{"model": "text-conditioned image diffusion model", "dataset": "regions of photos with short descriptions (Visual Genome)", "train_examples": 203450, "vocab_size": 6471, "text_encoder_layers": 8, "text_encoder_activation": "gelu", "text_encoder_inner_norm": false, "text_encoder_drop_path": 0.05, "norm": "rmsnorm", "head_dim": 16, "qk_norm": true, "inner_norm": false, "optimizer": "normuon", "orthogonalizer": "newton_schulz_5", "lr_schedule": "wsd"}
Rows from block 2 of the denoiser, named by matrix and row number. Rows with one number belong to one neuron. Each number is 500 + 50 x the weight over its row's rms, rounded and kept within 0 to 999. All counts start at 0. Numbers have three digits each.
# fc1: MLP up (model.blocks.2.mlp.fc1.weight, 1152x192), inputs 128-191
# fc2: MLP down (model.blocks.2.mlp.fc2.weight, 192x1152, transposed), outputs 128-191
fc1.148:437470497474540555528450451486462591490507471433437448514445563413492496552515450457444482387554473449404524515529414442485512423533508512483420575525561505546553502474495434414591453451500551
fc1.149:548527525502417565517431414538497539465483477511556427562469537516550567448490610588573525422504506386468424507492471465523501561508511555441408505440534495530527493446519487410524567450405517
fc1.150:498473590592555471580557399361476411480491434400580569488490547528495507459538470530474509507429459430546552550513418534542437479583464523568475554539479404502477506527500583522411495599507516
fc1.151:447493529516611476476448499471551582609508490503486442500386506498461498500458518522476477585334511499430477480497493586479501467519452612427501579573474464456418646506450523565473558491511523
fc1.152:455512519541448501513500607481460484527554540464531521459509482464512482513549530519490512518545476492488514552489482474447518552495484551551469440390501478533551417487522540573475567562500476
fc1.153:434510510460448502527578460421497531539457504458526432526488522480539526499541534403466519464465554551494529482427506605505594559488459521500592350526497515414458515483511513424504458484422461
fc1.154:425578508567442505550482536424573577441459430537435428509470407432465466557513546476489585469444469563467495478457533411494496550511486461588421470568630451482461521464538415478458476495509494
fc1.155:485523454477530466543516564466537425444459370505448548413536531529542459456447485441518471414459564494549470421615493474568450573516465489477491519452485505458499496463542570555559428527476515
fc1.156:530531447507432417526495483518501443418490546530431422595517565411433474449491521617486432491587467564482524425520377550502498508579528524531559411589476542519595473556606504493600533503516507
fc1.157:565447492414448474490500539646493455563493556546474474576478478488455496576390492609533429572505418500435469457431524414516497526400487432507459590469563487571580452525470462493549499472538504
fc1.158:553573501516479559542489485571494482569480506468411641582367420536554547510517488405539575439474504416478453434580537570553420542530504573484552412430444467524536557573523491538537449558510531
fc1.159:543456402430442440463470423561550573491499454550486420470602528498593601567474581474517436439487484508459441555446549524468500376488497450441423572551453502458458515587511476440520525540388463
fc1.160:537550515513556507549462409529489528423537519584512494464489506469450528456521511551523523571545524445556391542451503537503519485520514584520474526510538482553472516415592512495570528472425432
fc1.162:552513501515455558514484448525421478455519505475479439595511519469473510529534448473597537547369522343514493524511489526414497575515455498570537585472614489511531539468577445406471489507461432
fc1.163:443476497564460496522500531562538495570505522415481491637493524518483400512582578436525610460609539551417429510463439530544581488485528605585465507579451512523553505519533368488497536525549489
fc1.164:546528509559679483535530405485537494578619452559569546493543514514563424528481546477511537557498521456434581521558452517401509419492511550486451520521566440569478591526557465527579514492508522
fc1.165:452543516462392543470530452501502571466475488518534567495560518429570506523426480542610464586538525530461466482566504434449585541532543513505482578506524586577488489507480575523494545519429429
fc1.166:564475553526433472533444556495565473515478435492510493541466406462571456459487523470524525447459470482538492550545526498550578486461466536442447448527482524557571487504506390442459556513501464
fc1.167:410450467478465468484508528426497411429514479497532497544494491546527422521483472450441510548526535499483496516461529455460508541610388492500564554492527453494494533432444434499524470518697571
fc1.168:477519531478419526514574559458627467508537453462536475477456500567482414465502505479549550498580561456461483491528531500582513424523461496469613363473528445558433501493508500487499577556504491
fc1.169:472475481436492489603551513502425466491495561566493441490518540505485483576490467506517473508481455475577491490487406510493490566467517491515523506514521396440454555476460588561512444567514525
fc1.170:552576501451476605507501395615466512403456476519512508551491435493483470540429546512452509433563551394473473487555567548468542545479477533462545539529521474551449466491485476479583397583528554
fc1.171:480484515519436468476591529503538441465496524436557517609539507471622505474587587547484480536600496519506437555445454566545436570550507460413446513571606374510507495457430534439456469524493520
fc1.172:572424455582490470509499517454548441528597546598483525536452535559435527503560576469526592532457469538584436440596559455431507517656463481536499622588500522424420544488515490447516465516445442
fc1.173:564500497493439507455462548507540456424605468534443478464575376517525489558476541501606564546432538462483446515437447474397525403483455519479524452561515478511585519442450504498509563463539492
fc1.174:515536486535473571508562492442473515420542511528444588545513472489388468559466485537491485500598467468534502497537536549542506496428491494502465581395523496463618414496459502466453481536518426
fc1.175:475452553570471505393540519423469538591464507556562485539470489457535531465528488495603484443455556484490448617521570582519537485479560530586536514479529494592436555530464519469466464512540502
fc1.176:415496436475535537542529461490402425532471497509495524562554454479522545463476460547558578535402485518524582437540537524560528478541521593487536575488501450541562509582524470542490505412569593
fc1.177:508531518520485491503552488501585516498548479448482487499542439473490472471442545588472466472462444453514507423462477399608471562502512426511482452549527504602448477486523486457511482520433471
fc1.178:447460470559531587547445494444571531432512503486539525502526442538497478488478425471509521565438459486500537478544443499542494527425407544505434514591572464539523567511428500521535534497439535
fc1.179:534369467562510435588489532512449505514573548472417353474530542449449450535469426533533544442467488455523457475449551443486552456426520521495482500489516475394442592597567549486626523503499528
fc1.180:560579400572493529448584671453550512526419483492437490437560540454371599509537495560476519536521598460597526394526470444551439505569574607511543519465461501502510511548459451476480466481528489
fc1.182:538521519556509494589511555520522430407550503498515429569474532507496517515512502473484450543500388497535528489374483595518525460543477476496410611568530364448494465469448500507498551534535362
fc1.183:597451548532478486497500549561528594437523460374458494438491455456476580333500517547429526431466483471444516487486500528583534503560551550509511457531479431586481489479585457400437497459463514
fc1.184:554557575540504475537522490479506458540482503539506494473478532448470453487478537543545558478491518405477417469474463530354508424518487580510465544510586566424495474466498423428531494466539526
fc1.185:400528463527497565527406549562502481473562631461402513545516538405429504556503489510521420448539462459496479500554440531511491507488533504474474445539581463404498401459528485532632524523458530
fc1.186:525586565542469475517551558516529513502457534579476498543432564489445475479508514528466452529448510481430535451531488399511478538539569561478492434470488467513513480482448531589495531566459551
fc1.187:560492515508518462546528524497476478510451460540466523528493471593456491437578569471517429473467514421550565599464490463478542530460450485502509607499539467539448515485537506449502541588569495
fc1.188:407450557397479475474574459511590562487520523519550459552495539557499470455443459538480474517407557378542495500458594431527588495492539563426560551521380513513526465500485514496523502519444490
fc1.189:531555601494563565558549450514457421452506507436453549440559530540476581513573441545457502482519513527417376518520476499456417483499356497454515499535470472529563526577484493510441438446482542
fc1.191:527552469505526387515482473490420523575453480545601590546501583512509454536485536505467480516453487458515530558603445496509603422548441562575500535544516474571528597444471526483416428531457450
fc1.192:579517503568540481403602481507638547513564491506490507517500494558539554521448532465456442577433489427508536452528455486527528450417457471525582544545510475436483564399595536383481488504464554
fc1.193:491436530476429518506551462453528488488537450515480545469490452368515464477517574625476535533565474440411494571526502453521511513463462546423507445375527456404472452452555587520507512528498454
fc1.194:464561530508434524496509504460506472488531470557456573497420521545491500514581548518435597534420432475456474596448476459608564515554552574419382529536513501468429504528516478472530545476513544
fc1.195:550548481514470586512493483458552503542497615468520417505486529503456443437501542559481550543529394474455491524538538570505546490431548416499402452568386508540456457482496513586453463499441566
fc1.196:587515480557545507489515584461506535498499538531496495536468511431478423601537528496477524489486559508500483474526473452506511501596594599389489509593467508487474517593569455512501488488532523
fc1.197:547440520514513576536532620521427472401541477493517482476546514419485507469453542510511499507516484532493517554536488477535592524519569483392480512559483465464447533522534515406430557481448439
fc1.198:521509529480526446550453496426548548494519501464647546429457440562536490448622554549459472378517502488468552536534500513500430436514512514549444467439489469416533504544489524414487382569556500
fc1.199:468532571476485452479364449591505384410491422405547539525494534516404464553578547491511495513502500466440582509590579417534526503519565647530507518540510511500477469557600540539544508589464450
fc1.200:550575481530402536437496492568557505528436458521585539498527597380486558491444548476529496506474499404547570511579526443547629483539545528520500490472479487558535540474483426438370460538518448
fc1.201:586408513435529474477457543537521445535453483510435503586372472537490512487503442503498520469425462463490470458492578447590486555492592402457449463513400545527530480496518474414526509498533548
fc1.202:514520529594526519513523588495440484435523366504434461459386503524425633561533555471515576522468480535552549611464518538510394456424453556554489514607520419403511537491490415516510512480554489
fc1.203:473548489490459610445480601534419505557546564551442467422497569566526397597589464516450511532478576447521491607554491534508483533511420483518453549519521596482462478494473420488574498470497499
fc1.204:512442548499497524630374510562428554466554601402404471476474430501519524369442518475459442520449517554552468448448495498550494478532575516470470511503495478455453612522413441464454508642511608
fc1.205:527504483479420648524503494473469510559551388525545501527512510555471475459537494422543493501576494519532486554530381495501521514423564621495413530366538431468380490424523535560466469515403482
fc1.206:535477545553404418560523503480444499517479517510416379437544428531504562485542514608558556555452558527565539523511452464439644488556477537453528509477471574506476473476531417523479455486538463
fc1.207:551549426537508565578440403492525514505453597560551430580457523511473549566548548582572490520544540408551441512516524507501534524443485556518486412440530519449543551471569487547533565500463578
fc1.210:505511553546538622526524534488500538536507520372438450491507590497456473565520421479565517455545518554504444514467623474496489437479542488526476515551477545612475506583464541455432519579550440
fc1.211:550520444421508513414458484469524510508504449406438470537481481492440519465456460506478512494517528560582530467379564464518443479393468610484503573472508485419462414521479434514526573471518553
fc1.212:481419548491488451539498531473516473485465539509478545524459516479486540531515530416530511470563441450446549592522502557426492514492445560504470443522500489527515511523458565522548512495440464
fc1.213:506460565473562553562441405446539535445556489503590433569479490453462395499421537535515480489516466514503477510447402450473530444447545499473575496497588469543465483545423486524499491476530404
fc1.214:517414553502508420516486599599538483461443530510566481495468414449470535522458495456506513579534518431486564378528406523459458526362469533460563439563498452384622505477503452471449484486550384
fc1.215:538470572471488489516542519486511528481554411509446489495443561586536512558488562506523574470537473513523559453465508518527483501514447524538522468395510409487425484371493473478520548498553506
fc1.216:494475523542460465477593506458525532513536460475477473507482474442616476418499411463523534443576512445525523552483474456546566556610476513473451446443461441478409410535506433396499561547608423
fc1.217:492572564526482618524499458438550523526521485534493473540582495448429389592482503492478472456488523558482480502484499445468415381499521509551490424543487513510460499549548415444524491467478459
fc1.218:464442560477517462494530463558487506509527555483457435514571505475498455510444453470561473453422498481506584551510545445488474488531605462435515448444489546445514448494462520465615465510571550
fc1.219:520516441420449539590541491491448493539524503563497606424621385483541437461519499538528421435541563471546551534494503510419523497417507577627508596542572552447587498594455546523480492549495411
fc1.220:581489448541565445550435395514514539439494513477478458544455484502471536421542445486520513493559586477457424501519545464459510558532450564543477536457508439575532528409585506537468507477464494
fc1.221:429525480488440474496585449491538463411471531554378451497393511576452476454609464525447461542533453432499588538436521465573506566522527468473464457566449459463456524508631441556553559506534579
fc1.222:538533490502450577552501552482496438546592520524457517407535468523393524565610491499467510565535565462498522498489536579529511488477419557620574551540435598441473557473489405439465522465517447
fc1.223:491504560512451494524523466459456519502611573531499529460459336550535562535459549474452522537529529465452487459575467490563443524476451500498439500472428490507541501453427437513449552495489465
fc1.224:466396524513483559455575487458518588542534442489438528480428520463565593421491402472454528476563535536443562526406539523516564531542524468568531457497453497569520558497385510488495555568495453
fc1.225:467375517527448439559529479565521503601500511431513529559514411499427455538475560519513494465524535541536483424548515531516449505520517493466583513469527444516458592460523512463525470536454471
fc1.226:556475549514521498520428520480522411529506461520581570466510466535585447528472506454520521495543501503525508493512580583548435448476512452507474434411517413539581587438409558439460511539506543
fc1.227:565529438543472461461555555539548427464509541455567557480423429536588575448455498514444512532508449502502469613583531588470463542490549461584488451508505535464523531509552467398537515532537536
fc1.228:539521438448519538480454551518551464440478493498576487440527395534444570574547504533404517515429571498457508487497512467428471468512526479494486512532485527496445491517430553565465498520455487
fc1.229:599443451462502480492478460396566522606370482497518578554590442546493534538448478488418456556549505552517476555546557547504508471491586447574490543552471524468432487584482475536458449522552541
fc1.230:574475586451461479476511506498564477470444379568443479499459593512462578553463434503514530590475510467469468552536541513609532561481472479452566478569384456517485566448448432541501475522488537
fc1.232:517507503528557572550473587426538437438555415484446554462484448487593590461571545490582534514491565485523526617524530462514558502501512472415465465560459535442478534416512442423455506478547413
fc1.233:473499518455504638551483498494483592476560530627538567496535471519459531561515549536482529470438527508438518493515515474339406426533437509517534500422433464443450609409496460532409484496466535
fc1.234:534455531509507426515511558445512500554500500543480443509462613484582508354512393546598459475525536495536549522438527514541574500465466461483394528403548452478514427520480564411505456483587503
fc1.235:551525606479481567539477499562512509453521519483474475646513534585460558511413479594489505448427496507496449526548515495483497523566494510478420466478439496481481477530468456489543531416519522
fc1.236:455554526479539576453438529523608536631580485491482461390459432411419600534479519434516539484520531557456423440569497457433478448480522544428495445567552438552546455496411474489453492448569415
fc1.237:491427526495522383589540418487469503597483498479553550400517517528527514504611416520545616525469451484554456541410555416433451478478581412496573592574503494491557536493592456553520449542520460
fc1.238:552535489491438422528511523494561452496473514580511462509564482483551439477536536544577513564522462416478535502496449492467422487502619522503585403548469466538491487463482582549472507438457472
fc1.239:510458482512501435565520474613558520485449384529638479617442424469515408503426510518521554572437612533526466401492504573563548496403478486432439458540588450461562492543469494484505458519555521
fc1.240:572539459512513532569622553419540491497543559403500531537462542433395576429417483538537560581515465516479472486515449447575488434573593427463542431502410464522532516494451437440557456447447472
fc1.241:504534485414440488507539534583533414490552479537533530566484424548579536493398500411450526415539584488510501456491553452430494540496456495520536423533424514539457408529621521471550618366438476
fc1.242:415469423453533520536517424574499550519496584459495430429576510524485539521496554555461513485472481430527445481491496548530556468507522545466380493535482575505526491517461490504474448517530489
fc1.243:542448533508480533522539523449488441508556532452507564445462551492390461520482493528578615545484506511567525501451595420486528454438487475483521394507518480560468519536511465532464488463586573
fc1.244:535493557424450526573472492518461503510538585533517368467525412469579463518525474384557477486550448515470492457472488505576535436539405570508511506468472508563476567411538469597484538519553516
fc1.245:507486504466501469544541525460492472614539483492549542505524443511495496449572597502558553470438598423568512521430514561561491526499551568492570578469443475451392500510516540525506531604417330
fc1.246:591495573422558478569495421465520467412463529451442416540514489503524591533431573521535500477405454473588493476419470434464440459507547577416465519398444532452506480456522524492489568449491536
fc1.247:501572452519444445551490503487571533474527514523546570535578445397447489549542456438522482516589553566411572564473431483435466457493550500526513557431442549478531529515500540528501488554528540
fc1.248:470497537562447561518476657452429523402559453453531475465431554555386416538610514534381469544481589501532532503569473465475521635469505529480503501455487533529509516510376549489420486442548415
fc1.249:548484458518513528425525488405557482511490484520487506506481440481556529404439437445540472477523506548577501497403451504470422510584454460544486473437452476480473457466467564434500523500601515
fc1.250:419453529480530451516560484515557480551506588470516434503552595502489444548493564545465479492434486440506469482473577529545474475493488525411500591504513457500510570391550506512402566473604500
fc2.148:639460532459539462509459521521508482470508529584551563458499443577439559500467487540529458621521502564584504472502470528443445496444422473476510393517411505535390448574470556536493402507463494
fc2.149:476462555578555522451419466594564456448486513471510504380546475543471407522526579496519492522536566527536472461477520470456570448547385512506518490470586460508464516509440438418499444418441582
fc2.150:511484416360478445438505583601493573540532498581406507515423448513494556451482519421518494499585528507354416532502554460482634506435478409471521486493551556542523520462487465523528479465459483
fc2.151:593499452522390473480561486523406458475522525462591507522594502479550534477512457518468584374559540471482544544517528438506510539513573370635491402510537501585558438440535407448500522541520422
fc2.152:530500500433492578500509418445517473510336466517550398431505557540486502499508553528513445415502534477530562481524459604527576550492482468357448519487485585429491581530529573508481498465469555
fc2.153:575593517464449452521507504661495490532527495503499484545499557531429435442485497532570447485505424458507472583522494371488529490515575493527417587446612414560500390378426468482498544534592536
fc2.154:493529436483596458514515504562459576371572577501472523486399505537450457569500451406440455499497437497534559391506493536499472411518430493477471534472406510435473532442462473504487494384485496
fc2.155:541524516572536553481473501475459499566554567561628513520512459532447550536503575545486556559464500542501528552423516517495511416523593515515456479538484473533506562641415439454444516514549466
fc2.156:484374516538501494483455481480459519476452485517552513487461420553535549557532492334510513552479576486555399527570589549524474421461463505477477576408527467450447454538445462491477474540479466
fc2.157:545530513519552511464591521485566478442447408568542479524439403473523476484534511488442534516446532494498535502490549466465478534548614485529445478521509482506426560516483391438559512445523572
fc2.158:441497499490489411421489535396502552473554513526509400527576594497406482457538467540525423524507462583423525622433490460488532430495427452533474596540496498482506485469505544477485564469523447
fc2.159:499485506469512537587582496413477333557433549591473526568486376401449482546467558509520459460503494446595521528488412537515482475514466477523525592449533451445498492437617495459467543491492529
fc2.160:446544543476559536488536472468561519488501560546514363477567463466466432549498577515520416407519556485508581439461548490470474445455518396410411503479545484538524504493488502435542490482496582
fc2.162:521562533503551483509467516505555550472488547558472602505565455579543462529460583560491418513585526572511497562492485442541502462489487579503512426499531472475501478426447499551542532437470491
fc2.163:433497501481496584551500527480452569362464419456505471498518462487435392564491511464438467462517500483479462560488513549421503437486456513423510574513577524516575578517535407477568538466560514
fc2.164:575445495489519561498491508483474440471571402431462553444555580459595501454591456494448477565531528474451602570564448560454494549463467469514486497403441400531587486628510490434444585513445497
fc2.165:505539599494552559524571448512475474468515535515510459548490449520451491518578660455507428495483478554560451581466489476384489437496563489494444472480551373493535440458500606548489549579473478
fc2.166:546529422518596505497571408447498527449455526444463442496522504535416461470475417481495425551577466475512455471508460494503490486566568498548554598545513486507479472549484567463487543515453419
fc2.167:518624584537509510549541495584486531487438548514486509513474456480431575501482528543510481419421488392529496505549484529460444479439615532488475419570468518458493462628599567508463575462370416
fc2.168:493457489531563436506512471589423578474491518467516485543521470430503585489465474542407495486319484577505573509516497513424572544507575519505440539515508585464501469527496492433487472493537512
fc2.169:511569442573504508518448423467545602491403483425468472515572519462495461412576482520475477550496572490448378500515571484566508439534501538522502534424507480533555446520525481437437583444484435
fc2.170:473498488549516404560530560379530540565489518601427532484484588521473551523583538494529467529410484585487557558398426461519456490479511501570471558572517518479526552478496496532441569477474436
fc2.171:390473435513459528535496514498545470449494490513523532373460530590413516620619521564515549568606491545523604454472512500471438426497558427530468553455463494572462520487496452524561535451555569
fc2.172:486542568501460511419531471562465555444548557428570538508481511509503452497573432478397451547547510523444550555383550560494582531402452591477440363474539424408468467509434479508541453487547534
fc2.173:480570433537478449557479470463585514490500502485516561577535450503518573556553541492478565509508499620574506462477492430567541557517477541517587435658445466481464482493509582575528590460437416
fc2.174:521497507509537467479522524503484498556485564423493371486484581389632586489561514491496452522451497455465504485466458425452467519534525536449506427541505510534374602544561458619508540497526550
fc2.175:547536459463506444503476474504488507458579523448430516426558460468525529590425481432560511523499469539485506418427443536510511527525501425501478486605411399498618488424582500504505516436473526
fc2.176:570429588475454501531442543495467511496572542496502424525449493518425380397492516461476389536598477471498508623512458557409441532464487456547543489509534465549506537434405558475514457594514359
fc2.177:567442537482488530527516512484483482410405584508506543488499555498432564504568522491466504479508571594512509563458487535410481411504535465453452478516568588511543535568541531510471481513486469
fc2.178:481519617506510409524531457533516439483452523519540488472500558444551575499427562574467460495531521477468479459517431425518460526483517461424515516494450525484406414517494445480478512479516465
fc2.179:468542496480518529446560449492644505570408450524534570423551460496604491454494471465475505586491502503515489541506453520485592558558544511503403517401397556462490477503448460558449521457526492
fc2.180:546496463496524484445404362576464530492483528551544477433482426531534477600591540538452522529548423563503515475531431564534487507442424428494428471438504390458497436513481495450570447577476538
fc2.182:586471565510490527509570537464440479407517557557498578478474537430484582540541459561486484523536429546590550463484461507481507537441461454524494530500495429473508431494564522520480500469554536
fc2.183:479592395525594504526523465451385441512477527580474418504474574498565520519556450454521506495537540509452409488519551435388541508523514527550533546516467538461482445570485555484516577509460470
fc2.184:397562531428575521361411557544446594532497591456541421494457558384478495550464488475364473414520469530434409461523505468487558514434491577501475506497477476508418497502483507493560397556558484
fc2.185:482516503525489525465440492444519492406444422532542514422519510595460471475492519465476473540476475536467520539501624399433422410445430471456414511440497506502460564496499524416432495467536482
fc2.186:540449460512501508527434442411501460542462451455440508380502480494504505595468434504463495470563443468577468541501483571534474545456408398498441502449569482472501634532450488453554443452578439
fc2.187:513524487573489540582481473479459431492443386560488549491557613511438530512521487449492510531400583608467441391536510596489441467544416467466520462513441416541549596546469547518515419477491587
fc2.188:643521434598424550521461542538442462518446474491491534494505439376538505492519473481479534428527471574483462489533376528425491488511526459620493419483624486544464513491520434471440468506489470
fc2.189:527520471434521511538489448478533457451581414445422553592497514477474476567540492469429507490497474535433491555502530508446536508581468514514518474582478396557571547605502598507518515481551539
fc2.191:475483447502508565531510441509567481508492498441470528454471449509416552483519477467534548502562528511497454405402512469492328488488467448445542511437490525440500464453567522518577611474503515
fc2.192:527501542415435501407479525468461551398439512547488593523565407479439536487494478539556535514415522462449387509467535495482493549514398524524391548519473478481522439559489451550496494539448432
fc2.193:518585523510513522495428428442501537562473561477541471505420456475547544511605496482518462514537397522584559438476388597498586464499507526445471516615497544555477477498487499505546501439485592
fc2.194:477554473499432507503519471572496568463455454520453525525468441501525415519519540475418452444484499530478452497495375489481423558523430399459459495501434502460459464433515470537472522532454633
fc2.195:428491424441463523449612453505434511500590541461419527449405520535554508542461493502552493520540473446540508560503522512471542535535526484531500488483460550463536533478494453526482537470556527
fc2.196:485465482486477546501531567598500533456544399407474566486494517477490459548468492472433504415499436561379520566563461534468549496442512437470488446464491444446532487454533420469577507513427537
fc2.197:423560479414528453542495381434549543542500463495439444534528523536517461477565469482495454529481502580472461491442532546529435542497444441521498594482511443537473486488471507530423478512555470
fc2.198:503510508548571595490577510580413544463511578565488526548560569429426458529429503375446472633543417478537451489472492482523494581491512474533516589608556489645458515440531586580477624514506525
fc2.199:470598439522482529519586541440560642580489529539479498505567487559531543619462529530428531499447555542418448478422385610517454526496546411501489485531466488549570614391453494595464436411487518
fc2.200:416481474435562568495576377451481462484537525508461489498469449558395483493583493493562543532544517537406407450472563513489422515547512509512528565500480600537486433472509595460589606476484540
fc2.201:583475556547539542542487441509593579522468554446523511482441592532506541509533465492553522521548504561551512545409431458561487507534528519469499488511369541475509493522529507524522555497498463
fc2.202:529472487501459427568508606537494564491480482442478545589572495501494558467498506530515555458490481472548508400484517505444495453528482472562538480531478349615525477496514448585495521546472427
fc2.203:468549463412473512453527591521486480542434549436406469446489454527545583608548492442500554540515463395517574524558567571470504532489532546544542439565479508431459526519506475491532493499431563
fc2.204:543539487514522478420595452437492493463462440498599497522454577514513509560531451589501525461512481380445536537564499402505479498413421470532526502500469605536518385482592531472537490418465411
fc2.205:456530526596574442468481436437576497540526594508573496498546569525499456456486495517505458587531488551583491507492545542531426446477379463487416499517476500478415417574457504571446492477585585
fc2.206:492494421417557557525473421479508417431537545536511603522547558462454526521500493368541428494493522497469464458532454456600422542486533472536491417538564561514428509449556573481490596509418593
fc2.207:528370565397524482481435438601504437451508429557532459578596509587474416478547514470463546490480526415498497428489495504514434521560429481446551538516506507491512405538581479451582449518540546
fc2.210:444493548557531555543502451524405526470568600468546481590503563508555655452489558471428521499398436451533415536426629502443514476495463538528524483563599461493535521506438616464486452495486531
fc2.211:495460618434527495596572463538347525485503503544531444511468459488552489553581487472500478565464484408470571551559513524461469586530526431462469500498515521615521488504444504457479444515464509
fc2.212:511533531567453514506486485505507562503545460551587519497420494513450461503493410469516491559388515546556487469447523433521443451494452498475556521544503482461516483478447520450399464453489524
fc2.213:521454546550527397561516481440455460482487438645558543464504523458515555470512516445471531456468452555468506533477511455420550472482530539514579485447499416551556476450521589502491488465552512
fc2.214:613535507535593545479532427456476511511458587469531518399561554501526469464451496469483507514543466488495467444542475551452546514498581514601433441565425519416443494497455426487472501457480605
fc2.215:474465475451531461578511531524510538533445427456602511456534473426557506478469475522457399507451487494463516659448519470352631537518519552455502494557503490484523472554526549465556509500468504
fc2.216:513491493509570523547605584463494503576577545462463408541441562481538478522547486523459449548478478499574534471453440468505449449451496440503584524383578575553512424482506458437488507481493555
fc2.217:513360581506536480511454494473462477504490542460361440487455478427479473480457419505486475431546572531408551528500555503429510435489439470525540493494478540498589544523562488501449462493528606
fc2.218:558586481524445515465467577428535474424471400510520523510488465503455536438502499529406519546523478533433422428462452491482496509428426521529472559544474495562531557458557450499420576478463484
fc2.219:475503513568512564509526412456456500502549488558513476527430530497530461490469553410509496466563551493457542454512543501527474546451419580427572479500459540600459499459534485560518512527518544
fc2.220:478542566455513473527482549610582507458484569487460477484515499569552538587547618561492549487449583387591525536473542462489561498529523529432496459508568489484366510532451477464511515414598560
fc2.221:500500537528535549526531517491492514549459458433518473431475518443490621507446465456587474483513572520546491410535492554406496441453440552503520461414485628542543535458445514552372490470488569
fc2.222:489521586447523505371512497593528516459451580370586488476480562436487512485528468446495563503554440529432436499576497527371487522506536579595397478534481423464508537543505461458532469461454578
fc2.223:543411569533579518609517450470624413466411507484529450486469431499539498432449523522470459480501504473512582533453503480447446509454437461587602487469575436483434462603500513478424454451408484
fc2.224:496510501481549520549474500601424541558523477599490397483544481568550526517538513401498451494430574549480456353523464494423400499411409573519546513553540530542530485436503535465507495472447522
fc2.225:546585490467551489448492524434442500424530534517513458486504517500533546409517454545494539512377520461457543570475502428483561504532494526510452450537483536465547352615505533493481556477597474
fc2.226:481515473451495573493576517449534557451417496500506515480533511516474469478458544407376478576487476461515479508470416535549431528545394490491485566648492600542533453366626525508446552452563641
fc2.227:548388592528482506517545424522455584530575561431539529488483471665529475544492438504391597483437503467511505489577504397509478498554530499481550461520497475513489479500424575449392448418567511
fc2.228:557581445626517489488487422520509507556529572456461548489515535536524502595426527428463582532457519574503474534424421486515495493463535554535553458525451550500486542505564510550537461427460482
fc2.229:506553442610507421417443486424403509473446550523536581435549502522491555465567532485537458494525478534461510521485468476462513518499571514502591473471529518499523547479470457455449503509579505
fc2.230:579520494555535527490540440571442509415434524498540440482535456510490418515462592501461438526588423496477444462429497522529516441527467508468524512523463396489508527405540505471469521507527516
fc2.232:497452526461451421506576447545484457546557597463485433508527510466513441566517353558541483579467468546434484389486437403512527435622544496611490511477562554515500543542528457510486566510535517
fc2.233:512448509500416479484535472510526542472403485444454463483475467461517547567548472457519481458463527510530535461492573530514496497514473580553555403500538483511474483495575530508404605463472501
fc2.234:567484506550557684542522488469441538490554464477497528478499447606546546483531541475467522515459497480542501481405453529423384491423446524496590478559498487461493555407426486459494491479352573
fc2.235:525490589405410525435474510437524558444524506512449499456437443525547574447457397496456483471525546490531520510559523445510489483492495416579441469511545570468523506468462433430479487491386557
fc2.236:486625484559555557491540482450503592588436600381474427433528428435497512466380543487492503466528528488516509493566485464506471530417515573535628503556442455486647433450406518472412456471444492
fc2.237:468503490491449513508436451560573540438514534509440578497496597545519565485490444426564537532499571456502551453496484435458462455568534546495503464483353503476550541532569486481475479580458510
fc2.238:582445497523412559520483533541492512436440530533552521509481517460527579520479422490517568491462484592492456546545565409483431448491454509479502540626531524491444496578559487461415470487615551
fc2.239:469531560548574465517525474436533527449495488477536501511505492467483577444465586405609458533477387572533468468477528426393494533509579518469476469500472517462493575471418440531486578529483562
fc2.240:461424525488439426513353508547463550464371462609493446480520471490597487559636498492445442520541523485549525476521516543488478443467385567466461542457542579463491421549517497441541397532459498
fc2.241:452469453559524501506610415584471494461545570486529479410508486446540469480568561507515491517500480602506459494435443457484493407549530507462520548474497518545502564496537512444578446511532443
fc2.242:467540513459474451486467552522553443530461478496514634531481472471499524505495521454571523430503476486515537487599526420500616481517536496486483439468567503474443563535532521488515480504465496
fc2.243:420489463560544473463456515422557516515389574429489377484432457534485511491463451481463447385441491392447512497486444560452454546558578462463456464475499508502502434479576565500465509513426444
fc2.244:467553447497419471499420425593443480505515509491403561553389557567524494478503621563468493515510454564555534491489532506404523511457433572497411517473425486478495487539471557417570461477503451
fc2.245:462547463547465490420545510460487500448501495532500447538465487548515596537496478515436575504457447554460461485625534500390596440568495444546448411540553566550576494430478497489422446482526612
fc2.246:553534518564524508569529503541418526565516542427582526546462519548430547572575484436397598482496529559447489523598462507510487578540445478503545472532522489517519506535441498424500494445443504
fc2.247:491522527486540551457551495472407454582459481512445492522473517554567516406478539630523517449467448434601524430556525504526510451486463483533502426534521471528508530488502385447446484467493439
fc2.248:380545448452566486540510421466518430558441475652510495528520486446454536441409537491510479508556456446520522445432510516434541472516545468462478529507527473493620484544577573496505561479524602
fc2.249:470492475497575463579543515566489541501515514586504592508565477490488467576529570554459545523442520503481437503470481526523504472533494426535560563569552497576517620437457487489448451445482472
fc2.250:620478485494459494502422470515474550454486408549528522543401427471524542443500433444545546505492561531442473513494471485456555566522530535620467418502507508486512478591477472462576470552396475